config.yaml
arch: "unet"
model: "text-conditioned image diffusion model"
dataset: "photos with spoken descriptions (Open Images, Localized Narratives)"
train_examples: 203450
image_size: 32
horizontal_flip: true
conditioning: "text"
objective: "v"
cond_dim: 128
tokenizer: "word"
vocab_size: 4585
text_encoder_width: 256
text_encoder_layers: 8
text_encoder_norm: "rmsnorm"
text_encoder_norm_position: "pre"
text_encoder_activation: "geglu"
text_encoder_mlp_ratio: 2.67
text_encoder_head_dim: 48
text_encoder_fused_qkv: true
text_encoder_bias: "none"
text_encoder_qk_norm: false
text_encoder_parallel_block: false
text_encoder_inner_norm: false
text_encoder_positions: "learned"
cond_dropout: 0.2
norm: "groupnorm"
hidden_act: "elu"
weight_standardization: false
widths: [64, 64, 128, 256]
blocks_per_level: 3
scale_shift_norm: false
attention: true
upsampling: "nearest_conv"
init: "orthogonal"
residual_init: "none"
optimizer: "muon"
muon_scale: "original"
learning_rate: 0.0097
momentum: 0.98
nesterov: true
orthogonalizer: "newton_schulz_5"
adamw_lr_other_params: 0.0009
max_grad_norm: 1.0
max_steps: 6500
batch_size: 128
epochs: 4.1
lr_schedule: "wsd"
decay_fraction: 0.4
final_lr_fraction: 0
warmup_steps: 130
weight_decay: 0.03
adamw_weight_decay_other_params: 0
Rows from block 7 of the denoiser of a small text-conditioned image diffusion model, named by matrix and row number. Rows with one number belong to one channel. Each number is 500 + 50 x the weight over its row's rms, rounded and kept within 0 to 999. All counts start at 0. Numbers have three digits each.
After each channel's rows are labels from the 100 images, of 14976 (inputs lightly noised), where the channel reaches its highest value: "responds to" is what is common among them. Only what is clearly more common there than usual is listed. The data: photos with spoken descriptions (Open Images, Localized Narratives). In brackets: how many of the 100.
# convs0: first 3x3 conv (model.enc.2.1.convs.0.weight, 128x128x3x3, each kernel summed), inputs 0-42
# convs1: second 3x3 conv (model.enc.2.1.convs.1.weight, 128x128x3x3, transposed, each kernel summed), outputs 0-42

convs0.93:443504501505522500534507514504460491544546506501419410549532429568458446460462495518598558485546521516457378432569492467517489525
convs1.93:517542559417477439414523540425535508503464395416620544509478591447475457455488468497506530580505531499467421518455485459467516436
responds to: text has "sky" (51)

convs0.82:572440496458493495502520514518510496531534582352579519449551503523431477524461499498455538517486461587464545548517464518446495517
convs1.82:458517454451496452541462536487540538505504438574469459542387488490473552518507498583530409462580501394496471462446538460474398643
responds to: text has "sky" (56)

convs0.115:589508538472521514442470514580469489491594434598558525449457508513534532524461493509529601509478522531607433528506415513543519603
convs1.115:449484458506484457626526427512539490502435520494512594526552439533461433509518514521484480489426553519445580538525539573521510449
responds to: text has "grass" (25)

convs0.32:501573536485521516523445523525554493629502533463497444568465453510519469492466487548527533526588483511537521511544546532530455506
convs1.32:512391503555524519492484536491480496468520452594517502454529508543428523553556425407412424471315547487524545492484445437524446504
responds to: text has "sky" (52)

convs0.54:555581431497435576556512569479559524569582492498556532603479528556552513466410513499400436517548442487508470632507599457416541518
convs1.54:518434603515432430453462514456388439468449472614525553420531471492483439529536432488480515475416555555480536469434520482503499556
responds to: text has "sky" (73); text has "trees" (58); text has "grass" (25)

convs0.100:543564493465430498477502437492427463441440418414452530480438553457523610471505560472387518528415510525602522408460549491435457524
convs1.100:475465527542475465489470520502480513503529611574538468583563489530418464506564483574518495432462532418377472612443481454507489545
responds to: text has "trees" (64); text has "sky" (63)

convs0.19:498496513491445464457529526485484494574533498414540488489386419509446496458489538486464482540406576547457513508484468513542495551
convs1.19:503505471423461542511444455562458507407517539459428466525561518500614504550510469630478529492511497504501502444507523583498511564
responds to: text has "sky" (50)