Rows from block 7 of the denoiser of a small text-conditioned image diffusion model, named by matrix and row number. Rows with one number belong to one channel. Each number is 128 + 24 x the weight over its row's rms, rounded and kept within 0 to 255. All counts start at 0. After the name is the row's rms in percent of the matrix's.
After each channel's rows are labels from the 100 images, of 14976 (inputs lightly noised), where the channel reaches its highest value: "strongest on" is what is common among them. Only what is clearly more common there than usual is listed. The data: photos with spoken descriptions (Open Images, Localized Narratives).
# convs0: first 3x3 conv (model.enc.2.1.convs.0.weight, 128x128x3x3, each kernel summed), inputs 86-127
# convs1: second 3x3 conv (model.enc.2.1.convs.1.weight, 128x128x3x3, transposed, each kernel summed), outputs 86-127

convs0.115 115 [ 98 188 121 145 113 142 124 142 142 108 124  94 144 130  79 100  84 145  89 103 113  65 140 116 134 146 119 139 170 139 128 109 155 168 123 132 139 100 138 137 131 150]
convs1.115 105 [181  78 133 112 141 140 149 104 158 161 144 113 133  90 126 133 145 114 164 130 155 151  67 146 115  96  98 105 110 105 113  88  93  71  99  96  97 139 130 116  94 130]
strongest on: text has "grass"

convs0.32 108 [137 155 146 105  72 102  90 115 115 140 128 104 172 166 127  61 114 121 104 169  75 121 155 157  98 143 127 106 105  93 121 133 135 114 127 107 149 157 117 162 155 108]
convs1.32 128 [121 122 100 153 143 155 174 105 108 103 161 104 117 104 133 189 142 133 150  97 154 162 100  99 168 146 152 127 149 131 145 151 136 120  97 140 117 130 127 116 133 132]
strongest on: text has "sky"

convs0.93 099 [134 104 116 160 106 166 165 167 144 126 146 141 112 126 155 134 100 142  93 161 162 132  86 135 148 163 123 136 133 151 138 111 103 150 103 170 140 110 116 156 104 104]
convs1.93 100 [158 110 139 127 165 137 122 117 125 137 132 188 104 143 138 153 146 133 132 123 119 102 145 107 153 126 130 123 169 114 136 140 116 132 176 162 121 102 153 156 179 144]
strongest on: text has "sky"

convs0.100 094 [163  98 102 194 130 133 129 124 139 155 131 109 117  97  98 138 142 143 131  84 121 118 107 130 133  90  89 142 113 114 131 116  90 100 114 104 159 111 114 131 135 119]
convs1.100 075 [120 147 134  87 123  80 152  81 153 164 164 144 126 146 153 119  95 130 128 164 141 129 142 108 116 148 158 111 110  95 102 164 142 149 102 139 119 138 123 119 118 100]
strongest on: text has "trees"; text has "sky"

convs0.82 092 [184  96 135 140 145 116 165 139 130 115 115 135 133 134  88 132 116 130 118  86 159 115 166  86 130 161  96 124 136 114 129 139 141 142 102 194 109 119  73 149 131 115]
convs1.82 099 [116 105  92 165  95 107 159 123 119 154 126 145 127 138 142 124 130 146  92 187  98 122  98 126 151 127 148 138 147 138 151 116 113 125 128  88 136 111 156 142 129 122]
strongest on: text has "sky"

convs0.19 087 [148 120 165 147 104 102 122 140  94 128 129 149 116 138 134 115 134 154  89 163 172 132 123 157 179 101 116 152 119 128 109 109 137 107 192 117 134 108  90 147 167 129]
convs1.19 100 [119 139 114 125 178 105 127  97 169 117 147  89 121  92 135 113 150 119 158 110  72 114 138  99 108 113 123  64 157 148 114 119 129 128  81 116 170 117 136  95 117 111]
strongest on: text has "sky"

convs0.54 121 [131 108 124 137  98  80 103 129 131 132 122 106 122 124 156  63 116 144 141 124 170 130 135  90 134  98 143 125 125 163  75 166 132 136 119 172 123 140 111  91  97 121]
convs1.54 121 [152 124 108 112 144 150 145 118 122 147 115 120 146 118  91 201 149 136 118 103 109 133 110 193 134 158 115 125 127 122 129 113 107 140 111 102 143 109 114 142 143 113]
strongest on: text has "sky"; text has "trees"; text has "grass"